python train.py --crop_scale_min=0.4 --arch="resnet" --activation="gelu" --temperature=0.2 --beta1=0.95
Rows from block 9, named by matrix and row number. Rows with one number belong to one channel. Each number is 500 + 50 x the weight over its row's rms, rounded and kept within 0 to 999. All counts start at 0. Numbers have three digits each. After the name is the row's rms in percent of the matrix's.
# convs0: first 3x3 conv (model.blocks.9.convs.0.weight, 176x176x3x3), inputs 120-127, a 3x3 kernel for each
# convs1: second 3x3 conv (model.blocks.9.convs.1.weight, 176x176x3x3, transposed), outputs 120-127, a 3x3 kernel for each
convs0.19 101:486551466537575423526493463443489482472396488565505477451491557531497460483476471597473476479521487488536455508424475494446422576484444487397542406569492578503527571514521452484536510450576449590527565612489444450483
convs0.20 100:546590542412531431424433520540503531455473520526461512473447476519516516499454542496504476529472480556518463575471547495376533495410502495551507528480539455514486514455549464426403495447455529545546503542519502557546
convs0.21 093:473521501504546462416521480526496506484477441550514514433421489422463517470423447481585494482421470464471437519471480546451446491415456513464457543575516498463460526622541468493494516476489507446489537516641527478466
convs0.22 098:526513536512548537459527514493439482507568440464489472419520471499569445509572412415543393580568447518479480483490551477555537609459616484455454552546429532504523489508394546445489585604493465540527576522557519429528
convs0.23 086:463478467605553491593507475503546492473468428470407484420439469429448525482494485456451437495482527526465483470576529470534600413538526483529537537582527498493503545438504484542487410537571471536524442494473514565499
convs0.24 101:546588560514611472548311423494510509489476500557488498441270410428385476453506541528494488482478570461496537550393501511534537572488521470474454487454456523492515480445552508569518476549577499538510520473470559564555
convs0.25 103:585567538414486426469412480492514477524506573541556464452506526487540498552582507571406495478462453459506410487512421473458380480520500480558546503454439482502493465506594496497581489552572495433523458512411574453502
convs0.26 091:492440502516549467418528471568447619502563626533504511413598519515490521448503515560566540556507531490405486501522487491537500536547492502448523584524512511545496445585608513516432499661495393480508468466537620540583
convs0.27 112:533458503462492496520513585560484503601472524462559434497549468471543418465458375559468426511581433478498428455555501497555493426357481491414415559516525535534489490493551623437396454451543498440439485534517483539515
convs0.28 105:418548564444501523467441537516417467458518516490599469515503420543492458525524404497435532523460508500416581488437537434488440466405456444530488468523502495534482544530522650534485571478468493517490444566460617559444
convs0.117 095:471498462425502508534596524625569582455441469534529509410594520476571430465512409460415583493526438481479504458553523484487492553468484571504545532473573535532520440442478448496463538499431567567438500598507543534578
convs0.118 101:491520483510567446551513415579480523497483540524479449466519547468555516555526482534489442408539470479436610506589444485429497418395520486434437446498552557610684545513491470486497501501514544514637597592536534426506
convs0.119 105:576521497497460570544537464533520563550406602519479513496526486599542595516500498444506531501533454440542490456521542522549494498537490491470447570430483461478510513542540442518499527546490536572549494532501554492590
convs0.120 100:524526559508618564496495458472525492603469481488494555410492471507470487458415441490569529531441411441530551488588479559458521476538479476435478521530499445486465528614447531402559569511516492511517468503537522555483
convs0.121 101:475552455527493427457495494500551474499562439484514485418453565459490575492487627536399523396461563466526476543565465504439521593498483444472499510496529520494560564442436441576498569448455450522458440559488539459521
convs0.122 112:464546500568499448482483496478609497450459541497474564411483536474539504412446449548519549464505528536567454473570483466480563451500480445482519574498474436498512531494549423676493430494479592457475480520478482510525
convs0.123 095:467416538395449493512602517528484518455435468537514520513667477587641392434509419375524465463488521536512438495442510445486494478486521534575579485470457484494505549458523487455537547515434646535540470468474562520501
convs0.124 101:468503474555387526532481529505483456464513564482556435459580521498494543439508503466500471390521652501485481454489500529489423484516455519497531542469528472532464550518545391565513503451425518394498531498505502518493
convs0.125 102:456435520542553484531531529435459484442560489498571502505521547486550497460499503419426548474524465611585549411450408573511614517517546447496412491483535594508620452512501517588565503455413494573492450466486498474546
convs0.126 096:487525495463548548556595547433465527476473450463520546427426404423390418400492484545504422514571377528503449456499490464501531494528572439546425482498524513450515503496487494469556493506453460546518483508503485503400
convs0.127 103:535545437528496462542484438501402495556392496503545526486494471460509470469451461451422439558485538517497562438442544553586415494564474516482460488566449482503500440527558526464477488486460508506600463449530467510503
convs0.128 107:551510567576515591546497517550436525495471476501566420454462499386524534505490553548501558479444444501484563505527529457489455525475467497581519529454523553572456469519527579487551471585541501533599464508549509522431
convs0.129 098:512440483421459541535447592619487461514496600497518455428562466430520533507505488482542549485474472473478594507429469513469521475474499454502494606549491442512517509508532407542484479538497467513531614643544611511451
convs0.130 102:498557556566463542575439467545505571564539494514552457463491489469476490531495414508499542498476471468575485485474497366489547555499433458492515496533475554510595519461445538453533522548556518523523532437592480484502
convs0.131 088:507379510463467608452438417404417564456521491518563500512540530499605467481546471490516501485478492514530474497546559466434505469483476454510555583491555434472459481536508585694519511495539536486435456441477510572530
convs0.132 100:525455513400484483473517410427512470509530493499459473517533466490574482504503501563445543422431472503429427420493495571538431491428462519507498508453499493489477557509507476514492466567519474462494450542527595542494
convs0.133 103:503456494521487469468526513512486482493458547472557544463496472522496475527556405475525513476481591540448583506559522458520547460426470441490402610541553452500503438502450554459418426457487534502471632544538485463506
convs0.134 102:471551528451449506484544479534554533469465578464531447444491420490594489449624539529409517501431524476421554497460477526530509578499496583577390504422629376454557372484476492546493539551563528476480487516522500508631
convs0.135 099:505450490395438515391410420435469489517491558487467499670493411642616397583668454504461524509550467517525483496495574520468549502454524525545486486465427538484434554400532460509461528485457523528440505463507490476528
convs0.136 100:440551424500487477461483524499600519472526524470426530499503499423512478565511473547519502494420516530561447609488519463575498490464554486506435519536486462459475566536508538489542478434549500533498590548525486513514
convs0.137 106:485406499559455529469555436456469525572498496487500550415461460438518484469473459493567506507507416453532478558535404451517588387538542473506497559461519468488528454527407537569465491436467406535449530534422535518551
convs0.138 085:460530494490557491473511506475420488465468463445551571492557536479623542431507404473495497458527502528494487457528502527616546448448430508467475474443436522485500479568521438672537502568457472476419430468439505438465
convs0.139 095:479400491429503520483512469560472470543459509496512508472493509500511513523538418526453486477448469533495547494517489457360464536412527506535505516527532534566519521403483451461465505560550523492559612452478481453534
convs0.140 093:565513556597508593468475464416468513498464423451511458558521400494487503394483446455475496539559551499583486451422544456547430466455480445489513507461471432470496497404467469389407495417484504418469462423482499463482
convs0.141 094:439499551520492486566419444503508500559431410385525473461508539467533535414496460483483562553467434504425439561423463537497575533579455538507506478579525590482594403489551504501567481457434489447469503502533516432567
convs0.142 103:477462433452441492474506530480469458588479425572460538476627573470493491468477378500476515375521436395610469465504450488481476478515472493516574533497594489552489524540514466486470441498465489471488464573587460438477
convs0.143 101:519538529495564463451567477465537548612359572441561478461463457455495592439438597572467546445419520513509476523537447479461543507480493499476492477436528516523475538487412545484589483535483527521551455504438525510541
convs0.144 098:477419448448459507464445389577484507575462509505440456605700542454716595516477515418464494464512391455462557500428466479420419528478453529470525459474509450473495474470484448496489466528577483525583426439423479506566
convs0.145 094:439610428536560514469482464501556500501498547507432486477562499533528493488506444483460490519490494524508484526445513534434532508520487500480519597585529529560502534463552515477553482493442441493507516516483571451537
convs0.146 098:518578475574569510512510480523450550579553453505485553530521480477446537501529542571503501573442522596482501501558517558436506548620513543406464618499544500519517545551502437554470490441563414509488576557507446511458
convs0.147 107:530414477453586521367486414464525470521438498537521493381502591473586525474648617539544451588507423524470541627429472474523582536487556572494529518543508530502588449492469445420532497402528514420504560434450513442509
convs0.148 105:490540463522477521443495472559449493511490502464498509408500465530534529436511510504523422467460455496549555496407475546528543517541472479463465579525433446526532475539518473499463472495545487578571414414424576494500
convs1.19 100:642462641473461502452527493529548522427512540496459439456535490499510579550536488502510593511429550371545384442569473511495478490500469503518509475489553496554490571524527600518521576518526502546494469542406599422504
convs1.20 098:468514479525527450503460595524496503538517490455466528541521449463562485498506602521507482556527500540435600442579503571518498405486382495543540455500446453439573586451538545457503486507520481497463515409552423465455
convs1.21 094:461500523461538547433536551515489550587511508539474464423486490494510443629544563547501459539500510456435425529593465517626400610552600469485486435526480503546433465434441488521503549440499567601466483424515530535461
convs1.22 098:521554454499492418476496501483537485508467490534577556529458483465517467499400524499478499454514512530535462554603489536370532507498490448463464475548518471505498566510555549406553571508575504537467419556516469487550
convs1.23 087:542454494536485534554531408479539460415414478492555478471571560506461469476469477516467554489486430444554490552444504468301477516337418540449483530517485517525429542512528494420587482523568615505500472465552401477502
convs1.24 095:593475627502500313493553467507487533408513425447441473425465534488516476484544512471456608464462418493498427534555490501411460505529413580446559398531449459471475454403466537513479514505447518517452619474492456584525
convs1.25 105:404427470436494469518458483411517520494506529559526414447452511469539503596521478532482493506576459513466504449438496503608507476518480453516442530514487493475422444526485448457538494509488427561527488481494430563483
convs1.26 088:522559469519513567505458510444575474609417540539600479532572573514523553526422500522465555427513453422451481496514419475450476524423438484481509464515460498476480576531560500525528452536447568523438469547546544598457
convs1.27 109:550480498482500529513470516442527571532506442478482511590590566528386507435505463481516444463463522503508490610527579506513559521532546461526512445505607529486430603455534460443459518501402508513572506480555512558474
convs1.28 102:481559492554539470557578459426444606424638604583486525468496573457511512472435463527528484530512513539503499516527536611522539527518477454494573507518527418522500565533459535543536469491473399469579499462557480469500
convs1.117 100:561456498528498523507449559525496488524539478469413518410458382523592551602443544536489430431439439493553571532460436511442400522556488480517422430502538548413471496504497541428529485437490452562459492472490462460545
convs1.118 103:469458444469406510498509538508554473480466582501518496485523651610481427508449463457523494497485496419540508461535487524488484464540537514449673509522598474540462537456542533495471477544508529595472484406526467493562
convs1.119 103:567535573530482374500415590483523547586518502571375569441443543579490395523510507457480508490592424495384555528475436555478460454510512501510449525573501519502470508530530463529408545428498553528439461514431429465504
convs1.120 101:538529517459377563456580459536469546460543502522474507559440470524443384500509557515447588421546536456507403433439418510525443504558531477486492513442540572506483529450448508585506507546511452469534459495468535420500
convs1.121 104:624483488565442444540443475514462429573509564489540505547418457562527564504574622530465534515459445509530485434584434518580483499456486494479489580498465454572480527487457455430490507357558500600483422511502463513461
convs1.122 104:596518504478578451447575526488470426522463584583460462383455506569554529503540453565491456536597557554546529510505448461555469530532555518502485513594485464529514549543510473594542544538527501490561561530493447552477
convs1.123 101:514547512486526481515511470551453418476489574480585542390441502558583460450482549432418426422513433498572530470543504552524491470586427492457420443456510401427442439493527454546503586526493473446386533570541511574475
convs1.124 097:507537521476461524449490525519492460493454564536502494463514516416464522456487510516505526444456544552625403529457498446552485513531433437431580511504568463446488517589520550524561488533530538473518449473493450403511
convs1.125 100:528529496566498562458416529528479507517507478538462513581511507401472481479532453594459452546540598478516496496493593460596422531492542546476473571560513423428458473574509499582550517436541469574518506491532610477516
convs1.126 099:530458449428488435517545504526498503543527481490505515464566476416537493508567571531506428480424515637424627468471428469465463506448571480536512518476488514443502497477494470518439532487440490432474480447457478454522
convs1.127 103:512508521502454458559538440551499534509462422457514564445470441476505509606502498590495554502539437523526444532472537566460494479518517571490488502446473408492582533466525532483444477480498525470510459522519436455447
convs1.128 104:467516509441485492447535501456536525510512459468499415519427380605564504524502488488528464560542448462453516592508469556554459451545436530527553497623484595511470502500580492438513454534514499437445462498482474353579
convs1.129 096:585466438518420523455583471476569518520603474462491554512555541516486464587513482518489481505523517449514407536552481537464508588426453498454502480510461510433469608508526572441552539526413576577443572485461453509663
convs1.130 104:541419466517419483470431472499408492515445415439470547541471572535490523518522511515489466531492513529453550573541466387466586501482512541491502546511581455512529573515481512491552531524455515475496379471455532549523
convs1.131 089:508622513617534511513495551518495537465527405499501502450514485574550489440447471605530512438444349455391470542453566485461499478437486429540475534539478573539510449516448507426472444526510544525516513455491547509507
convs1.132 102:412548504451558519465539466433533508506484458504547603474488476578505449425537566462465462483442486589553642506469487473483539452445493510433587469486469476486441570494486519502456500476430551562531490510511465521500
convs1.133 100:503530492624487509434529444481427524540405547497469446440541573543533621456375428456563547496462516473445546525484527462527572530460470466483551541513471459531562535476573452503460530473465453505539489420499493526543
convs1.134 103:490495469563591483587496460510495478496522548472451507534540461521604563477444566434423446403547546514339432509569505478576583523485463439531488483450519579434479550547530563487498458448500449547501449564468465410450
convs1.135 110:483492512462424482577490560425534568421621542471500525474497456525577502483554384503515545445568545373565552525465461420584518375507486483501561504500542508429521488526530545502501543490539409499540489519530401552454
convs1.136 098:482566514532600482541554518507515548476478457413498561490554506568473527450570504418491521441598487487517529480455499502478496490537506475513475502429504525416479575533522480421487466451492479566405452460562573451564
convs1.137 104:557420427494547468533389488570447528485456449583377549463503474527547498470486543452462476495509570506495492452541598529470467524503534483490566502435498557573446509464437460433458481549460496568566622539532448533644
convs1.138 087:528516553526499534451540511501526580558490461528503467527587532424427495585540495497435467465434542519539465429548431575520589547525565486481505543560533485466462460551498532488474446525477531484548477492473434431418
convs1.139 097:532483463540505605452549499552481473514562570458408496640489582441482540508475472501497552555499599500491410464556463438462504449495519429463550534453495460590456506607550530523505416514458515574567556619503449456505
convs1.140 095:561600581446580506505528482622586519573482490507495433481479555569546457487499468463538549478524377479473533567584549502423503447439475451552478567459520525475527389451508464512514559561495489582505356549467498550497
convs1.141 096:536540570518457470542445514434434526514553466498541552475488536453586480435505488462438470491452476448450521543437446522456393534551547521498517550539430517520571507558449488534510519538571547555480465418604498513505
convs1.142 103:567532448506510454519585494466480547533461516434497485600538425507544529483421466633603422473491596457490533587429482516582474469513535498555441462479560466503615493458484498549476462482434616479452504371668577537584
convs1.143 095:458536495448457518513502499493536532629437588496521509582531498486474423490477455539459557516496500588579488455482502490526480573503467517477472434541431442529451545455468514446477495525522570392542499450507520465391
convs1.144 103:514484552405488489487499618468545527512579417557435515447478447474567472481499491494479564514542494527527526483514458547584496566568513476531513536571476498514490450465448485545529521458582456487468479491508521527479
convs1.145 095:502521549542467497587598465545518573534594439444476609525580453552559473510515518469510457453473470600526573478432446417544444491595524514492443485479446510489479496455533461489516366464510486640505500582484456481435
convs1.146 092:551384501500468538532605452495487400531422490434447579452517568474478479459537559517599470443509530589622518457521530478487483580588482507453525500544489510544387540510462554497521553460443514453520530458421507434610
convs1.147 108:468544492510550504535548500524517498598567456569466434544479494509472448569416396434503484537510438546439492558500508488510508508557410475511609539467468473476444479536499578520426527552465550589526520506439535514325
convs1.148 107:506510537525480392539469501563460502481503509600526476564556555435483458439397494432501463461512506592561511468551485515514446561523525532527447550480514504548569498415539433417550436386501468496452441516445481509492