{"model": "self-supervised image encoder", "dataset": "microscope photos of single blood and bone marrow cells", "train_examples": 194171, "crop_scale_min": 0.4, "arch": "resnet", "depths": [4, 4, 4], "avg_pool_shortcut": true, "projector_out": 256, "grad_clip": 5.0, "warmup_steps": 640, "adamw_weight_decay_other_params": 0}
Rows from block 6, named by matrix and row number. Rows with one number belong to one channel. Each number is 500 + 40 x the weight over its row's rms, rounded and kept within 0 to 999. All counts start at 0. Numbers have three digits each.
# convs0: first 3x3 conv (model.blocks.6.convs.0.weight, 112x112x3x3), inputs 12-17, a 3x3 kernel for each
# convs1: second 3x3 conv (model.blocks.6.convs.1.weight, 112x112x3x3, transposed), outputs 12-17, a 3x3 kernel for each
convs0.5:496462549533565538519556553592426489498569491566485494469517559498499523491443550478425594401455540492526546502530459515501495407504445451482491509524480524483525
convs1.5:474513495461502480542515512537491429534454456578511446438523501408532502410436520413511463495561613478495509479541505498418424531476467489513508533424449534450473
convs0.6:503539493432522565547535520489481503485533505555514501494454478451427518501485480498451544475514514486537545497420466482525485520472511542486518507442509565484475
convs1.6:493500523490478594490525512541470555521459536524498537536559473428502526440506544433525481480572490466509613507580494507476471445475495574567500559472529498517475
convs0.7:413520516436536462441458447546441572530518508490481586508505512504501501485463553434532511464442498524468493523488528526483516491457479441511459483481550416470552
convs1.7:525464525550462535529431476478484593494463492469507521512452567540512499502492464474542437465487535513511501547449517491488502402524517407604535423512552474488523
convs0.8:456470476523478485487463537475440474477477491488532535474495486487470465526545490503502451628449552499471515468541484423524543507536508516413443513471487484494516
convs1.8:450503473472498486479492476468463477481455490471507528536459474449456465495435534458521465514508535535465496484627485551494542489575537514521508465510488500429471
convs0.9:491467468488568545468477508430517514500533480499477465522494478524516550522466463463497502525523565432580471515486544552463525479471500481465457511533490548486476
convs1.9:535463518541478574511527531480526509519482499528525532460534499431536524494506513489480526532506539512507525502475526488583445461502461561521421500403497512535461
convs0.10:465577513533569572526532550528576534509549472501477474476538457539519467489461449429441473469532536471497475480555454518537537488484574457463453447589459520448530
convs1.10:537502516452519566574433480506460520507504470460545432543546490584462448526539561498528516481462551467572562517467522538601490499540508463457489507501454509492506
convs0.11:503446477557546514516532509402504498451490506432491564538560488517487542521466485477510541476521494448448528424520499571570483453558503447539441554510562559521533
convs1.11:609563539567514488503511517514577520514494491404438468472542548466557504487448445430436515489549531530470519463572568543604555491540505556524523476586478459482444
convs0.12:539455543504488504514441562449420413519501527551632541524520501567504449504555483471506575466549572529510473524481463537507514479518522504451496474451506466498513
convs1.12:499569362563488525500585549464345402530469544584626475518453428532445481492433475508541476487512562424521532544465498516422471511549432472507510518549523494523525
convs0.13:487480517526491481542473492451501479530449488494530493497493493515496502530477510505495483499510527488481533479513512524427533561515523462489509523566543461477453
convs1.13:517546436496532492486503519482448478478449455519487555441459530497552521462479481437483444439478504471545499490476512514431489515482450519502485502483464511501507
convs0.14:479537450531446577517470456461543571471504573483491511477532491490525491512541492547538497534478508567417510534520472509489512510467453470501524530440532544537533
convs1.14:481531476477486562494519481545507529442448515484478570489465500539443533508504526518476520476489526486520465457497462571508521514486404439505449518493484520470578
convs0.15:477484462515441512455551508479455499475494529490597467468472484532501515462517503510431464459528561573578544488488483516514495533470469496455428465449511522471503
convs1.15:524429504507511474516552504505476476480491423425471512628455465479590526480527541416497477585510510487520507510458449477535480494475420529538499474576465553452496
convs0.16:458469496485457494525546476456508447517640559479461448474492492454540465469475486558467455472455504542502499482555508522538515496431521512544513556464560533541593
convs1.16:494406474511448450499548528450543521496602552514517476493471524470455514490453484506445433453455553517459518401481478499506555491545531467505469537539547547535503
convs0.17:515485472583502458447446475474561522514543446495482450504478498471469466502449466468512504433519534516471544436499530519490536555516501505480453488551482499505492
convs1.17:450419503461457453480513516505528494430501445567510542523566513547531472495535569472517487439466413443468477489482473461471549424471461496523477492485476542519511
convs0.18:511494482496530512534555499508476518536490491556448500505518466539545533516439550461516496537485530536541459491519529462444509507523464453487503484470515485486447
convs1.18:533487457520473485492472504470528460485472505465548486443514455466363536477480516492472503448526521517528522449451531472433515548545520532507496553489465478508436
convs0.19:487435443409464496466419498495502428500493541474477515439477462510429567485538474519463482501488487568477522524551434508492435505548491437495521531516510458514539
convs1.19:466478482474499533531491459503505517472517527514506513444491539455503530523491541464513500554586452511477500569520495520403508502455478464534449467559460505507517
convs0.20:510477491435522473496535522505471454529484417545443494480466454489483566470481564503516527554505438541431441499489525544545504524559536474459528470494510481476450
convs1.20:459476421517455489492467503453422485522494510477495503411510501501468486542500498506439546435590437515469495548485533422533567479462491534445495477512476457528487
convs0.21:516540485479469552479512448467580450509498482405585476510535478467535517499489497519461546536546531544556462530543498542453487422501453532506529553476554484510514
convs1.21:482554529465440510556518582474486550520552451502479514538467542498522460477464554457484475507484543529494509533495493518506439488537529563567476521551544463524462
convs0.22:491461397570546481545557516488527501576466480481519472441478475456472508538537482516425450438508549536509558470526485541517455460466504486485589476516428513520525
convs1.22:502469410503480505557535475469548550487513486494532541480486511500549548516544470472564529514473463515521499498450505424519517494491513500515544457423504410489450
convs0.23:521549483542539581539589541579525556493589558541499450474507478483511502509497461520509487625482526480458465503492496434448437526504519538498518564484496500510482
convs1.23:518432512496463443459470500480519499520530516510523465527517472448561452529481586541516552486456417441477531473422428496512563506529483534485436458499450478540519
convs0.24:488469476508502529510521512491511480492526580509583462489530548549541533499528467501538499455520626510472500463533537471476552490500557475469541481521520518557520
convs1.24:464458475452470453486479525473461513489439504514542551492466481464518465527498491493464590462526535538495451443473549449429477470471487543495480489487511469540516
convs0.25:496445481497474507494584449513528527471435461519463499512495507467537501478513525499549477497475480488490509516550434443520497435504516573529469480473506511457522
convs1.25:534519519487511519430521512477480540523471524512404502436459470512504495456509490503527480462487532518506574500470463475528508463497520479528472487499513508456488
convs0.26:524473580471493488458415523475555459472450490493428567524501470495459483513498502502503518489489516540449544480537508439538483457501514521455476477520562498464500
convs1.26:424536515496460529542463491461514543557497498532514522508476479503549470499548545500478493471522472479463461461454499569547518419531538500466558471597470492560558
convs0.27:524532519482555539533512473495486578517547549524482489511452520511480499546552483446552525517498427511446521472493494561542541550457449471454462408502570507479524
convs1.27:539456558487510514510501543470485438437467539467517508527497458495478523493557534479510482515484476515567523515541446465443492480465490498485518470510547512575522
convs0.28:500480522466525457539467486534539532455460431521452561573541447499367484535475525441504466535537480542482530441457535516458527497498492557508539486543482581471520
convs1.28:493572537573509500460543505465501581559510483485418490524531500529507561572452506461463535454567511505511458553527507471541537436496514551496504532491449472470518
convs0.29:444468526447515546454537443488491543517447532485570486515495552480492478535439515514494456636469423480446467477554507478464504454450519505487483468493497442537540
convs1.29:571462546510498529462506544548479500484536477504510447476538503542457561533494451451526552530530463563510393462561455513493470479481471481478520524527427463468425
convs0.30:534506534516524459496543414535499504451512495469504493455431477496521494451484512531512498538512448472522501560555527470497537537525580503528533442514546463518518
convs1.30:468515531435476507483413479475508550495472536453496530512476500530448464518567520494475457451511443548494523481482448526526472417530436475481503489495547476473521
convs0.31:482472508492524515503521465532516523500547526458489525484470467498495466510517487494544480502476499508511505490562406469598533510475544502483510484581414400482509
convs1.31:508506450520461491515497493481545548594462487606517473519492444482517490435543471490551493506505519488527506469490529549451468576493473411536472565417522535491376
convs0.32:491527467494543467509600481446579508542479469428552468510454512499521508517522445461501488528525457552592458530498494495440499442522508511528536575436509483577482
convs1.32:542522562490483505434549507454471496495516555528518458553538532424554521456467465584505470468574624460455504459517583474508554475478443500483555501424371490491575
convs0.33:486525573531473447483518527502467449520477455532506482516516516466481528516496503477435531526523555490515495522490473521550522487517529490444586570531486540554556
convs1.33:471448454555493558512509477548431557451533405526483440469506534524448519488480456462488463527434541528477519452547505565495457456444457517540532471528615434554428
convs0.34:471505530558497464515538498573457502464469492495513572563489501506435530507526479447515411543506459549451511531435516425498557507469451515446469470491456524465537
convs1.34:553433487465488497469520519462497501538515553512554466516494516518501425460507522475549497549468415512540487450474528475523490502462470448552432526455439513507441
convs0.35:521526494540499449553522505479429489484437517478486477497472477503428490475530555547562400558444491504524467479434458539567471449555483500424590549501506528511466
convs1.35:488513510518508551502483532445532486486513466512498498592540440531479478496438530477515482490487502525472537524468513535515583458503464528471495527510524461541515
convs0.36:504563545469495477540449545473472483518534464509533431487528557495560422552500512487486519481544514521521527563437462518512495492537495538469458559462535504586521
convs1.36:478423473435496520484460485557499556464511461544537472534525508602482521552491544512453553522538536455489474510563503517474528449426541486451513442538509514538498
convs0.37:474486528551525574553552541480480453494457490509447452467490490492499488478509442487483560533481486491492503538509520466439586509513504470500475544528488475550484
convs1.37:482491448499499471464467453468481441491522522467473435509504500510459443486477507472507505527476405457476492559507542501481400486493481498474492495446449497499498
convs0.38:529421521471480586485605497484464426467469456441472513466484544443501436512480455483548462477554508540557481489452489532459456522564492497548536435452496504542492
convs1.38:462527439500535478500546446575456493547449565506488498535478484519469527456457468543416453460487465540426551471475493545547440494503446476486463523471524451505475
convs0.39:588583516511473475482461534457472508529477470483512490519494507553464531519455480509517463501452481553516606484501474492412565469526522479563514513524477470525529
convs1.39:499492509455509554460533494503455484540531519490487563560475517509529495534511561485520520522446481501473501570494530402508502462519525548513506475503544485536473
convs0.40:452540469516450464535474449563509529481475457491496497530445453505485525535507519464568539479527441452470509572484500483429442521543511481541528496471480460505481
convs1.40:558472485536555480524537529404468437490519510491559435550444479452448474541513479553448497443516520484501532426450517512551490500548433454450447526507494463541531
convs0.41:548515478490478503510481530469483543465579485533496554486572546569518468572491540452463497537604483447474477479493570400471533545503489467467512469569525544402502
convs1.41:528515501560486471443504445477511539546452517489478584505526430566511466496483478499524537514532519545471492470517456545522556442510480491536508495490510516510491
convs0.42:539515481479491523519528515505538398534467476469492538492464576464432516537530507470574477508550458513538527495485524449471498618581461545522485470516479450435551
convs1.42:523496437477452479467534493440558532494487523519491488494466488517402545486572403523490489467419486492518464497532450580498405450418525468479489449507558472417479
convs0.43:435478501466481518582534536498482483500486541538504469534471526486490475519563550485517494551417533468509501443615521494540559517504459516485543535453504484484509
convs1.43:472536534531494497534496507544539502501493549548520494495472455436461471560558474499545563483545561536480513522591542523552566466457487491594499478492488463461484
convs0.44:496518579476514584508502499503505509496477505482511519492534427539552507468589472575491466553484516497513527499488519504499516496552459473495512529520482543427551
convs1.44:558477471528494501463533502493511471516521483516434465538468461518489503633491507449510463614463453505459431565415504475466504451484471460511489493532416471521573
convs0.45:432511519438441466493444465423586548442550503484510469507487504484493503478434498570544476581475462466411503507475532521519428548538471446479538461567492499499544
convs1.45:544545470565484557497441553555484491511465448511472570486553455497520586535535455499523562542542452490486522562514542540551504542470451585499441519499503497560537
convs0.46:479542503490526507446513518528532591528489479408574509518554496483525494496437508436539526479482588458581528457417463482546479553494479491486448530464511503432517
convs1.46:517508510507506506547478484548562514494543461486507507519536482428492561523493486461495442469518488614455494539528474507471507448554481456525481506499543504496485
convs0.47:441509502489526470441481473511501495500536573509486508453453493558448500463522475501451508527525507495490488527549516505564614491490498473506533528453484525549513
convs1.47:526509451479496498498469478449505494470487530475519514494538539533516479510504587456548491460430507446471501419480525464466501500535537492495475457438514513524538
convs0.48:503489434527496476496525498447495420545507424507533493465495486514439481478483498530455535509577538454573563474540447477538461495452520540467520523506503457534537
convs1.48:494454462527518427531534485505536439550507532518574506535479517457534516536448544502477549512496517513523485508509478514560531456538453456479538522562521469512417
convs0.49:518523465445489468516428485495534538449467606544536460486495515449503515537456482459508494445442514504489473482502561436411506481462505530512534424451557466528530
convs1.49:492529527550548521506483509523511526502509555531447601512534458513499497536452501452477491511494489461450497536487480478586468461438491470482486515491554455498494
convs0.50:558481493471504553486507462396475433513532498449406453459484444522494467544499508543474508535429513541523507544510429523478530530485526531544505530538465479548517
convs1.50:555577499498568557475526469440481498448438475452537516470519440472470471552476541485455413466518513533486487459436528483517432495536451532465470460504464545433505
convs0.51:430511424467500492465543514580529383606563418588528461442473568496483504461487493496515474446474506499537494466568525551519495451492546551491434484512494476498551
convs1.51:470523618518491606526472557447480469493475463465502442495489524513476477447516590449501509489497493558470462500467496511532463460527509469466533504494531479518474
convs0.52:454552502502499485470510477502497480521489536400579465505493474455452494445505478501454507451486524502536492469512446471561456519514486515559466597548505547533466
convs1.52:446537515458535492492465468428487490462586463512512459446452496454462493451507505538473573533483473493533515554516563599494517533483511476538488519583500491515437
convs0.53:480468478436501472489493470528529541507490589533499513466476548489528544491594525595481472486529514486461520533495544509530548544464429493519457510531561602576532
convs1.53:491526489501532541484515464474542464502513458547470468470491448480524505519542488532471469441483440477471458496568513520490460492461470536509502488492484526551510
convs0.54:527542539507530503486423495538547455473567504488475420499531469401524509538501478502447499450478563450553481565511530541563449534518434496471445525504508559440460
convs1.54:544504517510471514415518500478501469469469473544439503567453524484515447479472528459515464548499449469512453535450484458483432490439426490518445515540502487500459
convs0.55:514482509475463455471468503546448551535467473478538525440471542510436489443561485417477503591480412497561507517450496556551544516510491516548569498496431594450516
convs1.55:482474486543516458510481464498499551532562451507536549470459466462560496466468454483504509603553442458432547466545510472502554436506530523513484454516455456536469
convs0.56:530511499508536467483618551579599480456483478482409520470552463486431487492425534485480500488484529548469461473460534436552558464555510546473459465480561537535579
convs1.56:461502511501432557504516483491532510489526470589450503559551514484542517509533441529466528518537529508563470461478586466461624500553528484498486474534484525521528
convs0.57:469510511466481502532456521549511495578511478563470436523503507522465525458466520446445545489572491510461503516483548549535401474525488546447515507564437470561510
convs1.57:485498507524509475501474507598544480515523513541415504560463547472473438473538481444581464512447491453517549436527551460437512512470477508522552484423501505499524